{"model": "self-supervised image encoder", "dataset": "capsule endoscopy frames (Kvasir-Capsule)", "train_examples": 42238, "image_size": 32, "crop_scale_min": 0.2, "horizontal_flip": true, "color_jitter": 0.6, "method": "vicreg", "arch": "coatnet", "norm": "layernorm", "norm_position": "pre", "hidden_act": "silu", "mlp_ratio": 4, "head_dim": 48, "fused_qkv": false, "qk_norm": false, "parallel_block": false, "inner_norm": false, "moe": "top_k", "num_experts": 16, "moe_every": 2, "expert_mlp_ratio": 0.5, "experts_per_token": 2, "shared_expert": false, "patch_size": [2, 2], "depths": [2, 3, 3], "widths": [80, 160, 320], "projector_hidden": 512, "projector_out": 1024, "projector_hidden_layers": 1, "residual_init": "zero_last", "optimizer": "muon", "muon_scale": "original", "learning_rate": 0.0084, "momentum": 0.95, "nesterov": true, "orthogonalizer": "polar_express", "adamw_lr_other_params": 0.0017, "max_grad_norm": 3.0, "ema_decay": 0.995, "max_steps": 24700, "batch_size": 256, "epochs": 149.7, "lr_schedule": "constant", "warmup_steps": 740, "weight_decay": 0.0, "adamw_weight_decay_other_params": 0.05}
Rows from block 5 of a small self-supervised image encoder, named by matrix and row number. Rows with one number within an expert belong to one neuron, the router's apart. Each number is 500 + 25 x the weight over its row's rms, rounded and kept within 0 to 999. All counts start at 0. Numbers have three digits each. After the name is the row's rms in percent of the matrix's.
Before each expert's rows are labels from the 100 images, of 14848, where the router gives the expert most weight on average: "strongest on" is what is common among them. Only what is clearly more common there than usual is listed. The data: capsule endoscopy frames (Kvasir-Capsule). In brackets: how many of the 100.
# router: router (model.blocks.5.mlp.router.weight, 16x320, trained with AdamW), inputs 214-319
# up: expert up (model.blocks.5.mlp.up, 16x160x320), inputs 214-319
# down: expert down (model.blocks.5.mlp.down, 16x320x160, transposed), outputs 214-319

# expert 4
strongest on: finding: pylorus (47)
router.4 097:520480532484519478509511481498506481456504476476450522497496503513495438475493509467549478475526518481484538520505493527468486493556469528545519470487471500501465489526504506519473531467498523481515510508483510532500481494500506497489502524488447532496475530495531503556477519509487516465511488507502506482497502548493
up.0 102:474503499502513491511539533458518489496513507548484499514482497507425539489515534486463525500486493467516450530460519489491505541497457494490502479493501484478467479483540507500491492507495473486522483512508522513488433487443550448488526478509537531525476504533435547510502470491508485497540492523496508516492474488492
down.0 101:440535508515474499518512503505498462547504490460531487479482516483450517505515524484529542501451490490512487525466491505439525517515511525451493486481496493520479482486491490504484518472512475464549516502485490490518499528521486530521469472500508451488468445499489482503519500481503525480467503493471485464555489495502
up.1 091:477526501519543500482533487484508499518476464482472457486532491491502490540521498527538509461499506530478523485484480529527522460475526458527470519570506528492457490449508502469543508575474492508494503477482508479498507497494508504539467506481504508501493501508518478498554508507508454474497511484520500512486497517450
down.1 104:529512467504506446493478535498503480472488509533477525494523536497514527498517506498509518548490475492518446508500497486509531497512515518494493483517488521471511496557442469512467498507487510472464477459466535523534499550481486478476571524508465501512479494514481460530515546483526496503498537472457520472498467517521
up.2 104:508495517529502534507499460517491543436496516513508467523523560471493500516494501495551456509523525472520506527496457490509488518485484515481496482532503501563526469518528484504544507479512480491485517500525473508542457514489507495488493472504484488498552480499543483523484523553579541544543497514454539485478488486540
down.2 099:486519532515501489493538472517520482513505511512537467457463506520496516493515518560552505493539468540534522514551481493489493473488438491505524520497521509452501492456529517477427491524504526538509536553506508513524455527470462543487487492521434506503505495524537471531479498504530475488512486495462519515502519488494
up.3 098:513490548501504480500488482541496480523448490501466491506521479545487507557521526503488530525470489537529495501515489483491483558504528475480493522518468500440505520492555495508492483510500485479509465491510488483512537532526519472507505511518492505491545527505497467480562455495559554483519522511509505479461495468492
down.3 107:522523502511493524506520465472519524506440471499511499482508502545514524482460517498534461510507500529478518509506479506506523543492520524495475500502508494449494452475519515489487503549494503524446500498493480477520494465504531504481477516524493532521498474484516505491512514480474509544511434496430525516588502503520
up.4 092:527528492473519481495537494506489502477538513541507549476524538526472497523514510485481465508471472458520485492464510511509467501495489498519496513526482489489523531497524510518455478512481512488537496506495480514495553498482473482503533518473508497482501512489461537499525491495436532550481502505551488484507525452431
down.4 103:603483509495449512505520488532502539468502484499540466505471565509427565506516515507479521494474469512501537569535508518486483511506552465509499520467454525464493471495502493481482531501489513502467473475468514505502517462497519505499494481533508507533538501534478529475502525482480478480457463503499484485482489450475
up.5 094:531489476522486525478437530570503504498475534500493522484504508522529487509503497503525443487514539452509501524483545524477511512505496506492524515503524494519514530544515449477456493519528487510483515479474499480506471504504496448498531509478444528457523531484512514496502502473484458494524497450499492452497533502507
down.5 100:488492528574472520481466502471504529473489483491543512483498535490535483445513512546503519549476464526482527480537498509458509517532483458524480495493490486506496540506460472512503508493522492483486504485533495494472536439452548511555457522494509539497513485490501496526516519476500488496487479525480526522507515508544
up.6 105:479511504552471546492515503459488468465464539510518542513472495508534517515509490474521546497511499474482460484492482489532524508509457506505465533487497502478529518476478517484513506472500533518550521465447499510528452497511501492498525511482521472490516521512507538478504508528506517454521493495529563490538510445473
down.6 094:529480467486515522538516491486556460503533499499487547491433486516491507540487483524533474498541564493497489531533497516513477468501537509522508448501531533474493476518532489517499500505476495488461480539534538541482486533500455532504499508468513545472477483499564444490550500498527512484491476531513497499524489519522
up.7 097:569499525488528481530505513466503503508550506522524550573541489516539478445505470493482509497538513450527536524520512484518497517516555517499475501516517499551467540548492474478501467495523447503505472468529498498479477477513498491486513507519510518510526497494495489527530497474513497451477462505513477525514516479516
down.7 095:518496507472479523523455433530548535506500504506487467498513481558494498496452494441477502511479475515493473483509464503505497450488524457553483533481476498432489475490501492466462513513532501568532503512542510470466497513511453527529534519526517543464512472497546521478520477469535502510494502536486492489531508502492
up.8 102:537490491517547518481489504452489536472484525502532483484482529500526500506468500460477510525475470487527500454503505562540559468515486481487466473462501529502498500546503532503519475524530521451487503564487495542439453520480514540505493483530483467498499523488548455554507484464517527542520484531523519496491531479502
down.8 099:513511519525476551529521481513522486507512506501524478480481522490479505461516478521497490544490494513526485465522476457495478450499514477525490536514503507484511506478459504492496485485505467511500485541501509493510471550458475520483488522481527548541522503453494508498498490518549508477514531522453503478496475523514
up.9 092:491510490490516479508520508486475501504484511529448473517542503495499501510504487505484495476508543523530505547529486507482447499487545509438477530515494545517459494506532514509529529490490537473487511515499497489486515506528511518504503469503501530466493505499551456550523502541552487507515440499513479515548487467481
down.9 097:492464486517482484459490532453560482477454481499459493452484473479477481509521492451536445508541481500520468487499525530484474517495544529525483502492527482476503473475494543502497502490480520529482528515504489505493499533549485523505502517489492435477525511547525450507539522507489479476503478528490503485547529505493
up.10 109:490511508495501500508503508504494460511498477493502453482530488511491520520473513505503469500530466494529504525503504495505471472494499512484455491526514495524515469474507527492454543495510527515505505512475494510467509455492508513504488517444491512456474477487548526493484530497498496477498538463583515537539518491473
down.10 101:527523531507545463499511504491523524521526541481460549483505485514492469544509534539485496542498504453485481536494490478552476546451541478518524483521497501483467506509533502463524470489516506505489522499505509478469499523481498534532528470497493482483488488532445485518527483494474479477525460498490492535509501525489
up.11 099:494533519516509469494482491468507469503491535523478529527522468561526501513450492520517496509517496461478488464475477533516499465514519478512525536495507523522505511504486510505486497479494510501535484547503484508528474477486522488520517515518445517463510477494533472471535505472509498480479526510516520507474519498527
down.11 103:532472472485508535500506507503470531543502492528502457503501511450506457509485468521473485474505488529537508475467505452503510474454498504460522512509527473515514508521458486468514518515514511521518472527441470503485532491528433560441469523529538534515527491508516523493453514451498505508518511482485494476471521505563
up.12 103:492502541508545484496532498507482532489457522507498508494549499475525484520495523471478468473532512514475505539493484477506532500474546528480494481428519491479494493487505484521503495456526527510520562482523520513514530476455452473489469496499452509514473514493459515479572501508496515545484476481517512486489491556486
down.12 104:518519480491487480494451513513512485510527535508494518537538505464512495522499515485486481506521478485520498524527482504535466478462527496452514525501481499476497502577527467452533483505530475491514511532503528474457518477504548489503493499493486493475485488523508484463523527496513465496529481475496467500520470512472
up.13 103:512534486494523533507474544466499509479525515477538503528500534521513506485484564489441511514533472454514503520461492508493519468514494511515514547498494456493465457540494523477515495491475477462504499510562475507463429518527514502515491495478503543473505499494454492501499485479468493537497449489484505459523535472483
down.13 101:486492452533531508499552472533468532502511475486480477532533501515485543513479480504503484489480525528523483500459481487421529449484516530500510510506503516539543552480507473534508504480480489511486460534522491498506501506507455478486464500498467488503493469513505501462508472511500510564508516517516443490491492512547
up.14 105:545499491526539504495497520487473510483493465513470498468477528478521524494457460521483438477468448461471511502474477502484500472507519517534499470475493473476494484477461539465520502459487481480480503506505535520524521461514452511469527543486523526527517471500478505526476523520515476444475487461492551495497496507535
down.14 108:488494513543479508456470520539443487476518504488482516530491457492510516479493560465503524497509453509505456475452480494492524498505526493507483507485489486502511458501471507532489494506483489481539487474498487507491520498479515539467484492535459503493525518518491498507543484477534482459499531511520537513521517516497
up.15 092:475538517507498525517485428515527542531533495524477463499517484445510491511539542505546485507530547485465453475519487491484505530489468500503494499538513496539491506445477516482474489486505519495516526490483534540520441526446512501500532519518481510473492493556480516527529533487523489502538515478478497497457485483508
down.15 108:513526464461477482512500465465516461510540448540468492472512505473481533487496526515532504482489513500528521493474528513481523497514503515528509511500522527512479513476513485529516501488492499520506517463494541483490513464484521565493523505515480451550518516468523497426492510572419508528518495512520536547478482486491
up.16 097:519500496481509533481482472515533500511461470510528470509492511542472514458474480473502507519479469501514515445514528517516499494526454468502520522521498455533468511518491449536487466514491489462503497531507443484512507544514497513527488509462487476484491520532447522526482497505488495496508489469516551489517493486516
down.16 096:502518537508483479473510505512512507517505499471531493497513442499479480486474495481508468531511469477521528497535498514498510506495457518483557563467537523488487438471497469480487508519498538576512485481439493490510509519468543483450517481471500480517520516487482483481527500473468509515522480501527506484472468518505
up.17 098:503568564491486489524508520461529537471481492522513515470486462552524540516494498514490504477498448523506508459491528482478495518499516508493465481546482482496533468480527507474453515512515525481547532482503478473485490492498487510511507471544510467462552500499505522520497468528493498517456480504534497491527490500484
down.17 096:513521537531483496525496527539463519502498510491488478496501472476511451508527549536488520536482462494500497523497493500472548498506492490496473495451541478498521506494525478509504486458483505521468516491504512510524471486540545527508498496508497487517527535511509478508494473534534474497512485549542470463481507485455
up.18 099:488498493467486533526538510478480519520530501480541503501485494508507500503514487484508513495466490483499512525490491513503505483465490467455517492481550508469531505554468525520477518551529512530508522494527499492450499521442527488464493542527486472532496564487510502488528488513447516487565503490508461487518522475456
down.18 096:493539499516512539452469476523478501562452486512465533487472531480503481508509468462515472537528482441464473469491499464511526482482526538493489498477507535515471500505519512482525474549494501492479536529535527526539515500505485489492502520480495537491473502519447495475534467502494479506501492520489512482502451513508

# expert 15
strongest on: finding: ileocecal valve (59)
router.15 081:514515483485474455522502530497428460530501504505483501465466486512508500507461541477512497563498479524472474494513467482480509511462520512501479465559495557502486524505517514525485492468493466494496503522505547485454479442512511503506539526479490484478501496494580497546475506480565519474518481497476497489518475490542
up.0 098:493489486509501492533507473477435533504480520506497537519506518464515465546504520492484480478474511566565486495500511486530476485444488520517484485504513512516504509485488500508503501508482522495536457504518510521529486494513517532480506474493520515460523540504524494475477466537468481453513522481458479523511472467472
down.0 099:507523494485510516526536523491525519533486563469516530450493486529542534518559482498477465503464469482495491468547476531499516499506521478480530478492500492524464520495521514491455525481480538536528520488527497479477480477467500481494551526496533458538526448506468490473533518515500492481480500531476487447456525513497
up.1 107:497528467471531482479477492467484523512493510507475454528481493490520532549502509490530483515499499541563516489459512475538499527444505479512503532526529529491450532481515487468488458517525521543492507496492473478559544497497476485500481485489501470522535513516493515527513470471430512522395465506478514510466515480488
down.1 110:494493523532496487543506476529513480469491443558558480493548475484523498439540566521538482520499460494487515502516485488496510495513477530480463505532488480499530478496501528500506492514510514496514539490472489460487514490467466503509511519506530529498511468480474473466506477500501506482478501515513485507504482541472
up.2 097:517471467494515542517511495499507504460482533504511544518500505545506517526446477503538501514469532471491528494508501524559460516510498490512514484428502513503523471514472462481505516498464496499479495464472502523525502481437454517488507497444460496490473529523486501535512533526481525476517496511508489495503492515469
down.2 103:520531499503553431476490481472496537488534446554508483495528518497522498516523538494520532463466512516538463498474499452494529559505521499505485444487456507496484481524536529504494497473551499529501492495515530491487486508465492488494522512508507489511488510500476482555462498493501475482481478478474459418493446513486
up.3 099:430483544516502464512503509512513483496502492482512527459540469497485452471527525521519454478486511468472516518486485510519487491474495536534493488501552456514554532491484491491503463549508459511472496492537485520468532515474516515496481475519485534552514504428520534467524500500508496476520529457483521459505500556498
down.3 111:453497475507508507483525454519522460452541444497486544519456500487511554505538511497509477526515463470484510533500487525463494518495505526482516510494495512518462491514485515513486484469552529457514511504469510506496476503501507501442468504467514482515481484510483462480500528483536485517537536488493519506478454505500
up.4 098:506493534503504477504468537508510481508489521503544520502480540479493510493502490487470484508483492518492509467496496502518517500505502565506524499507495478489529520502488495526479485445487505509488501459467511501508477464530486532485538554495521473502475493481468557465512493540486508551494491478522540539482528476491
down.4 101:479497493511511499512529488482534521499497517460468529523493467474489486476469498530485515471530497478536530533529498505510462521512510488503509523492457521499481515509461515480480473477521476435513526503525531518502516490465482482511473483499510462485495470498470489506467520481508499474489479469512486470535488520469
up.5 097:445504546503491497455494533496513509529438496480491474496525482526520575500531527505518517497528533510478474460482482545480506507493511487510511498509502544499505495475508491518502470471476519480504465511528527492497528536516446501486500551467509489537506488499527516535523543510484505515489512455518471496491511511527
down.5 097:545517514508517492483516544499524504528519498469485485490504530494513516493497486488521488506449482499544533523467508474472502510505498543507484497505484485448542535477512483502512507472510521475513504505513482528499467516494508505462519499517518493472500511455471512437510479508455479503500446511520547482484480513472
up.6 106:454499482508514480491502480506495533527460493474494521514494441488499516502514492487545481505483477518493486488502497465535507501462534477515494492502516533506527460509480471504479498537547478549490545510547505479487551501486492466521499480500478513532492491466496428509517514482473488478519461459496531492505468586512
down.6 109:528559507488490479503469574467505474482523492504512531500523500439543491497482484492517484465495540515519502495495488481502484513481505494482518519422501491468545519514490503516483492507501483477491535509503522481463519550519483525485519551493469508442510527512409524521496486555517483517496512515525488504507468488492
up.7 105:507471493533523479469455483516453521506471489489504481511494468512521524449510509502510490501509491496445476498516498540486493504482496512467515501471498497525517482470500512500477521549520518515489517436520504512519553478502537530441514473493564439495519488557488489526513512491459520470475461480533544516502497494503
down.7 099:476521491528481488506463499459526509491491467478548538479492494512477474501515524507527540561523524573489477531511510507509501493490534508496515517506505468544526528471524495481511543523538526530500468531522477500509517472476473468504486505511468470489542514493485464492517502510467485484469535571523465478519537479513
up.8 097:475488467510457506502487412514527511515522444481523452503526481537492479476521520500533500469476482526485456497501491518490501536492494464499552500510497466521515514507459469501499484504504490503514508493513496488460531549489493498525513568458488502510515502515489472443511516532467443502513539497470492517524502493491
down.8 102:482483498431486472503532523496502524554474514528515496508509510519503495507505509500507497516531443546528514476526475503475466512415489519477492502482533442511502480457480501499499521517468509504498529492512478483529524514467511504458530491458477461495479557526465518551491464530498504495515551526496546493509481462480
up.9 100:524502480463499460562504479481473503501505502509516539530489453516478489531489456479484494510502516472496510523504513489514556477484488526484534486535482531515469477566547500530482512514533513494521454511531515515504507522510472523516463488497496472490482519501521541538502489532479503473524489506517518532491465490518
down.9 101:530492499483507519471542507449527540470458506467477492493521506541480525511507539527519521539476511510511529501529497509513506457516495473441543480497443539501517485493490539461491532472483525521545505482499498489485473498499533495457501481530529493475491500506473527509515549500461485480492505480511496534442524500517
up.10 108:518497467509489500509494491519499513503531524492482465480495480532492499499514485513509439502468418517504568560504510476480508494504465477490526522502539551536481490486500499533518469490505505534511490474496499487498463500526446486501535510542482484464541487503511485522511461555463520461452497478486510530459512475486
down.10 098:493497511488490482508515493526510498520511470453485529520473512490541478499518510469488459473526504538484502521468518559506497513493505478501429483456478526483503488515519510487553515528519474506498487489518465491491479546498516545498497500506451491465491537484546548490516464503512535480510479523496535498495453509488
up.11 108:498510493483482511538460548470471473476466496460470496504488500523495483471503561487525485531511476444503516486472493510488536476502519532552486505544509482467488506494461511533533446444489473510515504530501510507434493500533497493491528513496491506509517526517504521516523530507508546470451523525501495451571531484508
down.11 108:455476480504473501537488520460559487521472445481473529495517492557480525527501492468511486507500449463528505533502520468494478502490529460515443482424504487529513484519473451512519534483500490431534482501420536455499515502481492469495518485473535488521500508500486486502525525508472494491440506507497502502531436538472
up.12 102:496486515483504461512522486492508510471521512507497478505514517497517504505515504508537454527550491506498552492456526513476516504488512527549489481522493514512466513493521484502500436502506524484495527501457528511512512485464499495520507457509509491461498531483525504467494483498512455471498486492528496467489532489523
down.12 099:503525472467476488537475493459484496491489509487494497503514524524490464468510508484520515511470488473517502525463470502516540494472493550492480509468513496484503544501503522468474478457511523541478501522527495529538484538499523448480554528508480458480504516460477482540519485481481485518524528461473509494493515484456
up.13 097:498489490503499490511500494503481479504482471485537473492510495529511521516527524510527459475510527513533471487492453465461481503463474480555524467520436457471510522470521506520508503498481491521506561512470510500535443475514500519513502459455517487538501511534507517442522496488506494546506511425506475534479510504489
down.13 103:476537548485416490476525523503504494515511469496505548494475525519468511497500489492474513528526470511511545451506540521456519482498552502486495488485527504493507469485471496519490446521508489539492505458506481530523498521539521487495516508482490500510448489516489478503500499518498463481474519517483500495534460502540
up.14 100:516532463477503494471554447481470481494478471504483475487519566487495484492490471508510501504500538548538530558536500505517481462488516477512568528482487480479502478549482542511517501494471521497481492535513471507446464462494459543526518488496518505496517471500485520500512500514511508526491514505519538540528522495515
down.14 108:503497454466510552472493528531492460538535471517454512488527483468540477482493464501495460528544517540528535493506469490502509507508456492473479473517530443506477464454488496504461505487535489488526510529483517469522448539480525518494552510493497509457524493499486438499500532506509508485488529545474506431493496502502
up.15 100:479476481499521467545511493474514492494529472455452507525502472497489512513506508501488477489522520551470547525472491488529503494505507533473544457488477490505518510508501516457498503478497506484496529494502512531491482477481492477478540499474479481550487513520510477499513483519446519480502484492472515505487504501483
down.15 099:489499498518485534486460492512478526481505483508515471493438532505488504509484468502505516471494454482475495477504512439506539485533483494536477510493509487461495535539493495545548488494498474513517477501487496500479482545524552513487482480560484483519494472503500513529521503504494498484500540470472530473470533514528
up.16 105:499501482529497526509505499522507519507441528491483511512504503453485479496501514518490479508506508451505477459525480519460505509457501516504568527444487502481493486470522532499515493516466477510515506503484473504530518537522507467514536532509535503509472491545516452487486491481517500508497467500455505518477498535535
down.16 095:487509512494544448461472485528502519497504499492520480500503508486487483490483520486547429507488507526472493518524508485526512488516521494539501460438453475498503500510455505493561468492498467492510495484455476488479506526477474481514497453459510450489496528433489509516519485506552538489508451514518520459514470475520
up.17 098:466523484519491503469491547483514484534529506524508507531495530452462520530511511509480496512468480501510500507467480494515464477545459511495500441478483484525507501467465484478520486486490514531513507470482518528502455508518473491496426537483509510492500551499504488560516497545491504526510535507492533523524512579515
down.17 097:515483488488530560512456488502492521528491524474489492500506524505509536486527479470499481459494529481501525511507481464507524491462511456502497472504481527532493554516503503486482525524495518481507492468485483505515458511502543484498497488447506527456522493511513485439499532547509508493513455496501484479499527486502
up.18 095:490486548513504421510475483508503478527464504461456549477490510494519493483468495476514480483509475488477460479507494528530469530511471491480483522498515508494494513439497503450547452492495508518519478465485527475493512503490495517515534539497534496507494515481539487502504501496501503476506530491478519483516453525524
down.18 095:542478438466495528525504467482516529491535474509512476508490497490507532522516514540501511549509545491541533524505483495498492453521505483532544487474477507543480530530518528501451503516492502453508516474531449504466490457511515486495493427454472500469527507528494485527518495504519452496456481475513526489484473473513

# expert 1
strongest on: finding: ileocecal valve (58); finding: reduced mucosal view (40)
router.1 106:550522484506511512514507531474494491432504516536466468547469572472502505502476477502512473479533535502465493528514513527494478480513520509483478466546459472469538513531493506480501527523484516521452497516485515534495494477525480519492528507492491506484527530415487518476457520482533505549503495513468518548508494471516
up.0 109:493518562475459483521443509509501540544505517517485522531472505508485499481485479468515487456473517500461526493523490513559462496520510571520507491499477500494491509464500520499493474489512510526506483424487527491550509513475480491483536529532500515475509493486498545514469522519464552496468525524492470510486493526521
down.0 110:465483532535485468536562510487529481477469510539471481493487550483499515521537449522547503485473517503491485523482472492496519476517466488523488463532474474508494548492504515497504479521516461474495541499496534487452530480503471462478511553517504501479512474503495450473530488488536509462516499507498526475491505513500
up.1 095:480509540514471500465517519487505496468510536478536518523506573526469558490518502505513498521491454441539487435513456468529483535500479488466502492492483516460489497505468526469485467460494534486492519513513487528485498505518466524491501510501513443526498517504469546505506488526464527487490515523548589515536524519489
down.1 097:511510530530498528506511485474523470515484494525481569460526526539518488490516476500526517470515521522503533514486508510497532471469516483521509443503489512512498499472509526523510489517485476518484514533506494503473523492520508457463486534502514502492526533545535455474517469509548535465502513492469547509479488510514
up.2 091:527498460492502498489510487550525452528469501521510498556506511476473499488511483487504577509455566497524492497497491540501521455472479497477534503505496456513502533528484476512454471492477508541515534505529533482559478489516526491492519513469517471502478539518512496503492464504501533543501491445458526469487470463502
down.2 094:476521502545481474504484529521515501547515488522500474529505487506489484481460508482513512499531482524534486462530520474489498516533502480542498543478491484466544487497488483511477489504503504481512476513496490518457496461483534466530456526455484489505503499492460523464504503555494469520491511497511479492494515491472
up.3 095:510501525532509503513550469487537484454515523509501529496495516522503514481460547504523552487514526521474489496483494522530490505545471459524505502477481498475511498503474466453478493496482515498522491525477509546545471492472496493490524515471530476502459489480521496568559498510540462520505524539520489469530506500474
down.3 101:502535510482474486490490515520499531507509458520521515480513478514496474522544512473509508483527542464496475499477470490517474506472500479525517463468494526514477488489530526491539465485524493489509503439514449546525553492519512468512487465471510449490498441527482459484502522521491467496478521542511512453542513513481
up.4 098:460511473504499464471505501484468533492550502529472484471478492497480490522539471491482510511513467495466469490494550468490494510542496530475474522518511456541480481490484525498522473511474513474465505546502523507492457504527492519523493545479489468533539442537489466529521523500493451506497528500528513531450542494467
down.4 105:507462494474551478547499500488474487489527530449472506485523479502489489504529481474500500525521511481442472544540520515474500526481486533551517503547516435510520506504515501494490480483468467541553491497463499504475528516485472477526508504504510524516466503442511490524467513486530490496432503514447538512455520541474
up.5 107:535486471508474457545543515493547474526510520499516521515481543505499493445509532511530542506502482486501487508532521505509500496535507488474493455505514452501479531529489494508510465474530484481484522425545502545523511492499473481533484485506475491492461514499509423498506470522500477510531512469541536509470519492486
down.5 110:468493479499509481519490476493523506454499489502508446543517466518445535525518525517482485511496504516506492511510502484517470528534537501480502503524491482534485541497450510492474517526499500466496492502527512483502547499483527524531485480504517538510489543471508481504524494537463537541518471493505486488483482512507
up.6 102:489497460531510475471495512529468468546470481497505493490467481523474471488492523498554515474484471488511451446492481497540524478513518461509512468537480492463502500477514485484483509574495528493491470522511494489517473484497499538499565528508513531513505463486484495525465506488510489496495462489514494505464489492497
down.6 109:528525479487519492435493485497519501537505466511508516480459468476515515495486536483517485530550523498492470481496488473510494551502445482482507482502494468480457529541496489542473479505495501535518514474537509452449487483504533531545532500522518537499464501475510497537478507526534513503459484477475510447479523460464
up.7 095:508498506523443499518484502451509493486537459525516521512479491479459517496491499499548497492480471469516510487466501535555494541533477484557535480487519527527510519463488491515512505496506519542451556466424490497470512503505530494487505531481553510460549489492480462532506502506504496472513500505522534524475491495471
down.7 098:456485466514492469452514506508491472489522496525484461515504543466506504468471487541505490518487510504502490497500507500504501505487504484503525515544492475514517476459519483523467491501524489503563510477517491529504491507544484533504469491499521480489484504547494517507455516525527511474519493498485545484512500471547
up.8 100:479452524496523544541560491464463501454478527504505500505463524513482517519487500488558479499530506554516541545499537492491527491429497531479515492485500478474533483481500528493492496470524488491529559536541500505488473467517500472483491491505568505479489524460493525492467480494492503506488518488474510510480530484481
down.8 096:477536535470485556478480513500533507507489452481506473537500501471484494473502506501460529497505510496563511472517511511485527530454516508490524505476451505492468499526510534487453508489487505525508498513486521458520491563495509466517513464509449502474450515522467488452473496494532531449515539540508503505519455508505
up.9 103:487534457502512479516540504451499509440510503499498496528515508549503479487473546497504517461470551455491489534479484517506506505531484500541514507537534490473500505517477484500489518498485487471471493498533543529465466488538485496548518481491480497502502513472509533433503558458465506487510508471473533507517516495531
down.9 096:526469462472513497508469514504473503531469497494483495479539497506543460509561543497502512514499516547507532522476548504513522512504484481477503529491511460476487479490489494516487452519514515486494496452531490475513519482494534528459474499494501494475470515473492458503491479486499563466444466496497471529489460478487
up.10 101:478508524505477497483488481523493535533511505499504501492501502557510506523487509498541465471464463506532494458482496481532507513477496469528498494448505465514473493480508497482495477499449526519479496463447486505506519500503538563483489501471593452513512520507468478486522503511514497482486457513523508498490520501492
down.10 107:470496533499455497511487465486475511522498490494530543454514515517491485451517487499508497489501512468501489514499488449476476435516487558500466488549508505517468494493510523484529498529545535491525450489504534480513499544507493490474494532547512521488471489479516493452529508503519515514489475531507479515507511523472
up.11 107:465528515516495530515487510524483493478471498533513492480539498449469520472518545478452435467479497509482526485474535538535476539491488554514524466466450470531499474478474480505471520504505527442505518459508534520471473486519529469521531523505519520478524503490496568500506516530477478474526533491530455502517513484526
down.11 091:531492491482442493530531535524507498507472500486503479475497494457535467575495497502536477488523461526508521512480512470498523494495523575506452480505518512484510457546490480498468510486474486480512484480517526500478503492491430549477531492523462511467480508500529503567521496488484478531448480503489504484493507493491
up.12 100:506472455507502481505481483522493508510519489442489499516475468496515522505521501501482457504519498495528556464516468494531505527520506537492517544506480559515503552512511501472503500486513512478513546516484526481476496478483466484513457535498530486522491506525495532556480480505457463474477445518505529541504488456500
down.12 100:507493504483516506542469491512464493499495458503555509547499478488557491543547520532484483517469517505488529491468475516527453507461498481483484483476493548485535529480499496524507509471528524489516537509539465495510491457519528546517500533503486474491466501515556487505520509494539458428491482516490507500509485508519
up.13 099:474532466451470456541507434466514479488533517467474514539503476477516515467539471493534472498521456553515530481506526494518487528510488510492455550504445512546513476457490499515505488482475478548547483515474496486522540505519517489535527486503521472478517518526535491501504495505551495488512511517503520526504486474536
down.13 091:495543502501541528506512501445513469531506491467484482531499504474487504482474512472499487530484556507469493475502489523486506483525489484538467465528504526502536510488465495507489572504496499476476453522507504525491479444499534525489448520483515529492553494500501474468458554512508497484542493541501494538482515505461
up.14 106:509484522497485463449482469476530504496527505519506514481508469479532535490493496508512482463454463497497533501506546517479553475476468478511500521488540480467504440500523495476480527514505493500503508508504468535499438475490494521509488499488453490508498473499493498472488539563522446489522553528536476464533438467489
down.14 096:489491489543477538482529514488478493508506499454483520519532463448480473514520513480515506504510544470480556511525515496533523495468494500527518503491484504506518482499471462479519522488500501506520511526485513491491495549500489478531464457530468527482449490517546482517513484522491545486477519450543458481505471511484
up.15 101:497540488477531473508541509512482536551552488528527466478497527515488501510505475479505502508486539493526464503474501481502484503479560498478495467476530563510510478536478511496501541540460503485530498498459471510471470532502531477498494507496512544478470464492515460534506473489522510506525516498532448522484516519462
down.15 100:486510491481491478494488529497439450539519496503542478489529521513501424521518486535516530554477486478471532512521487504485482529528479473508552479518502506508472456460503505532497562509505503495498501483509536514497477514512533517496501497484506505455461480571529507514531472501519498490490520519512558536495499480532
up.16 098:434502521533515520507522504487448520503476500456492507474489479487483463456482509520558556529502525524447464468513495488495522513485494510526470469463461477471513481483504497507467506494470498500544548453515515524479492472507523479477502481479489519493515488530475531511480481565501491502472551512486502482488510492508
down.16 104:537523487568515480484437542492503480514511507475522472486481541523525540508496506490516487538516510487473481502493486504481502474486457484493491463517502423470505509494490489511524451469497502508484514494564466507515473510483515527460565501533506479533517530536494467563519531537503481461470515512493497503509483493509
up.17 100:501472521447492539521504503502491500518517505538503515542502484462555493501508461526492521482532510460475466516500458500507524514510511504475525518484499450503556490483484488482517484490489484492484491506536529501497534502490503523541492505499549497491485498505492518498507498497489500483560494468480497463530531524515
down.17 095:488527507501524489484529499465549489516532527444528523522518484463483467496525536481485468496519506560495475477521509458488511509508505481480519507529487540528466522514486511518506467491505506493508491514478510469533494479479513468509452480495514471437502478510515555521514488511526521499481496499509482506507479509448
up.18 100:451504547448519445512490513483478522442486485528544506510455506488482500472474483521506475481506498506482598497517515472490528496445475505505557497488543508505455479498512529524526473495466486516480520505502500484497520505526468500527525504533481497509499475498498521510509460519498544475480528470503523555540489485503
down.18 097:521453495499488500469514469499504486506517457556505536467524493509490517546531462488512506500491523481496534520476480506510517512507542488516487508531496517499553475555485518515492476543498503514539507507507430501487496475515497473495457528469524459522505527492515507439443515496525536524509521554509514479522493525531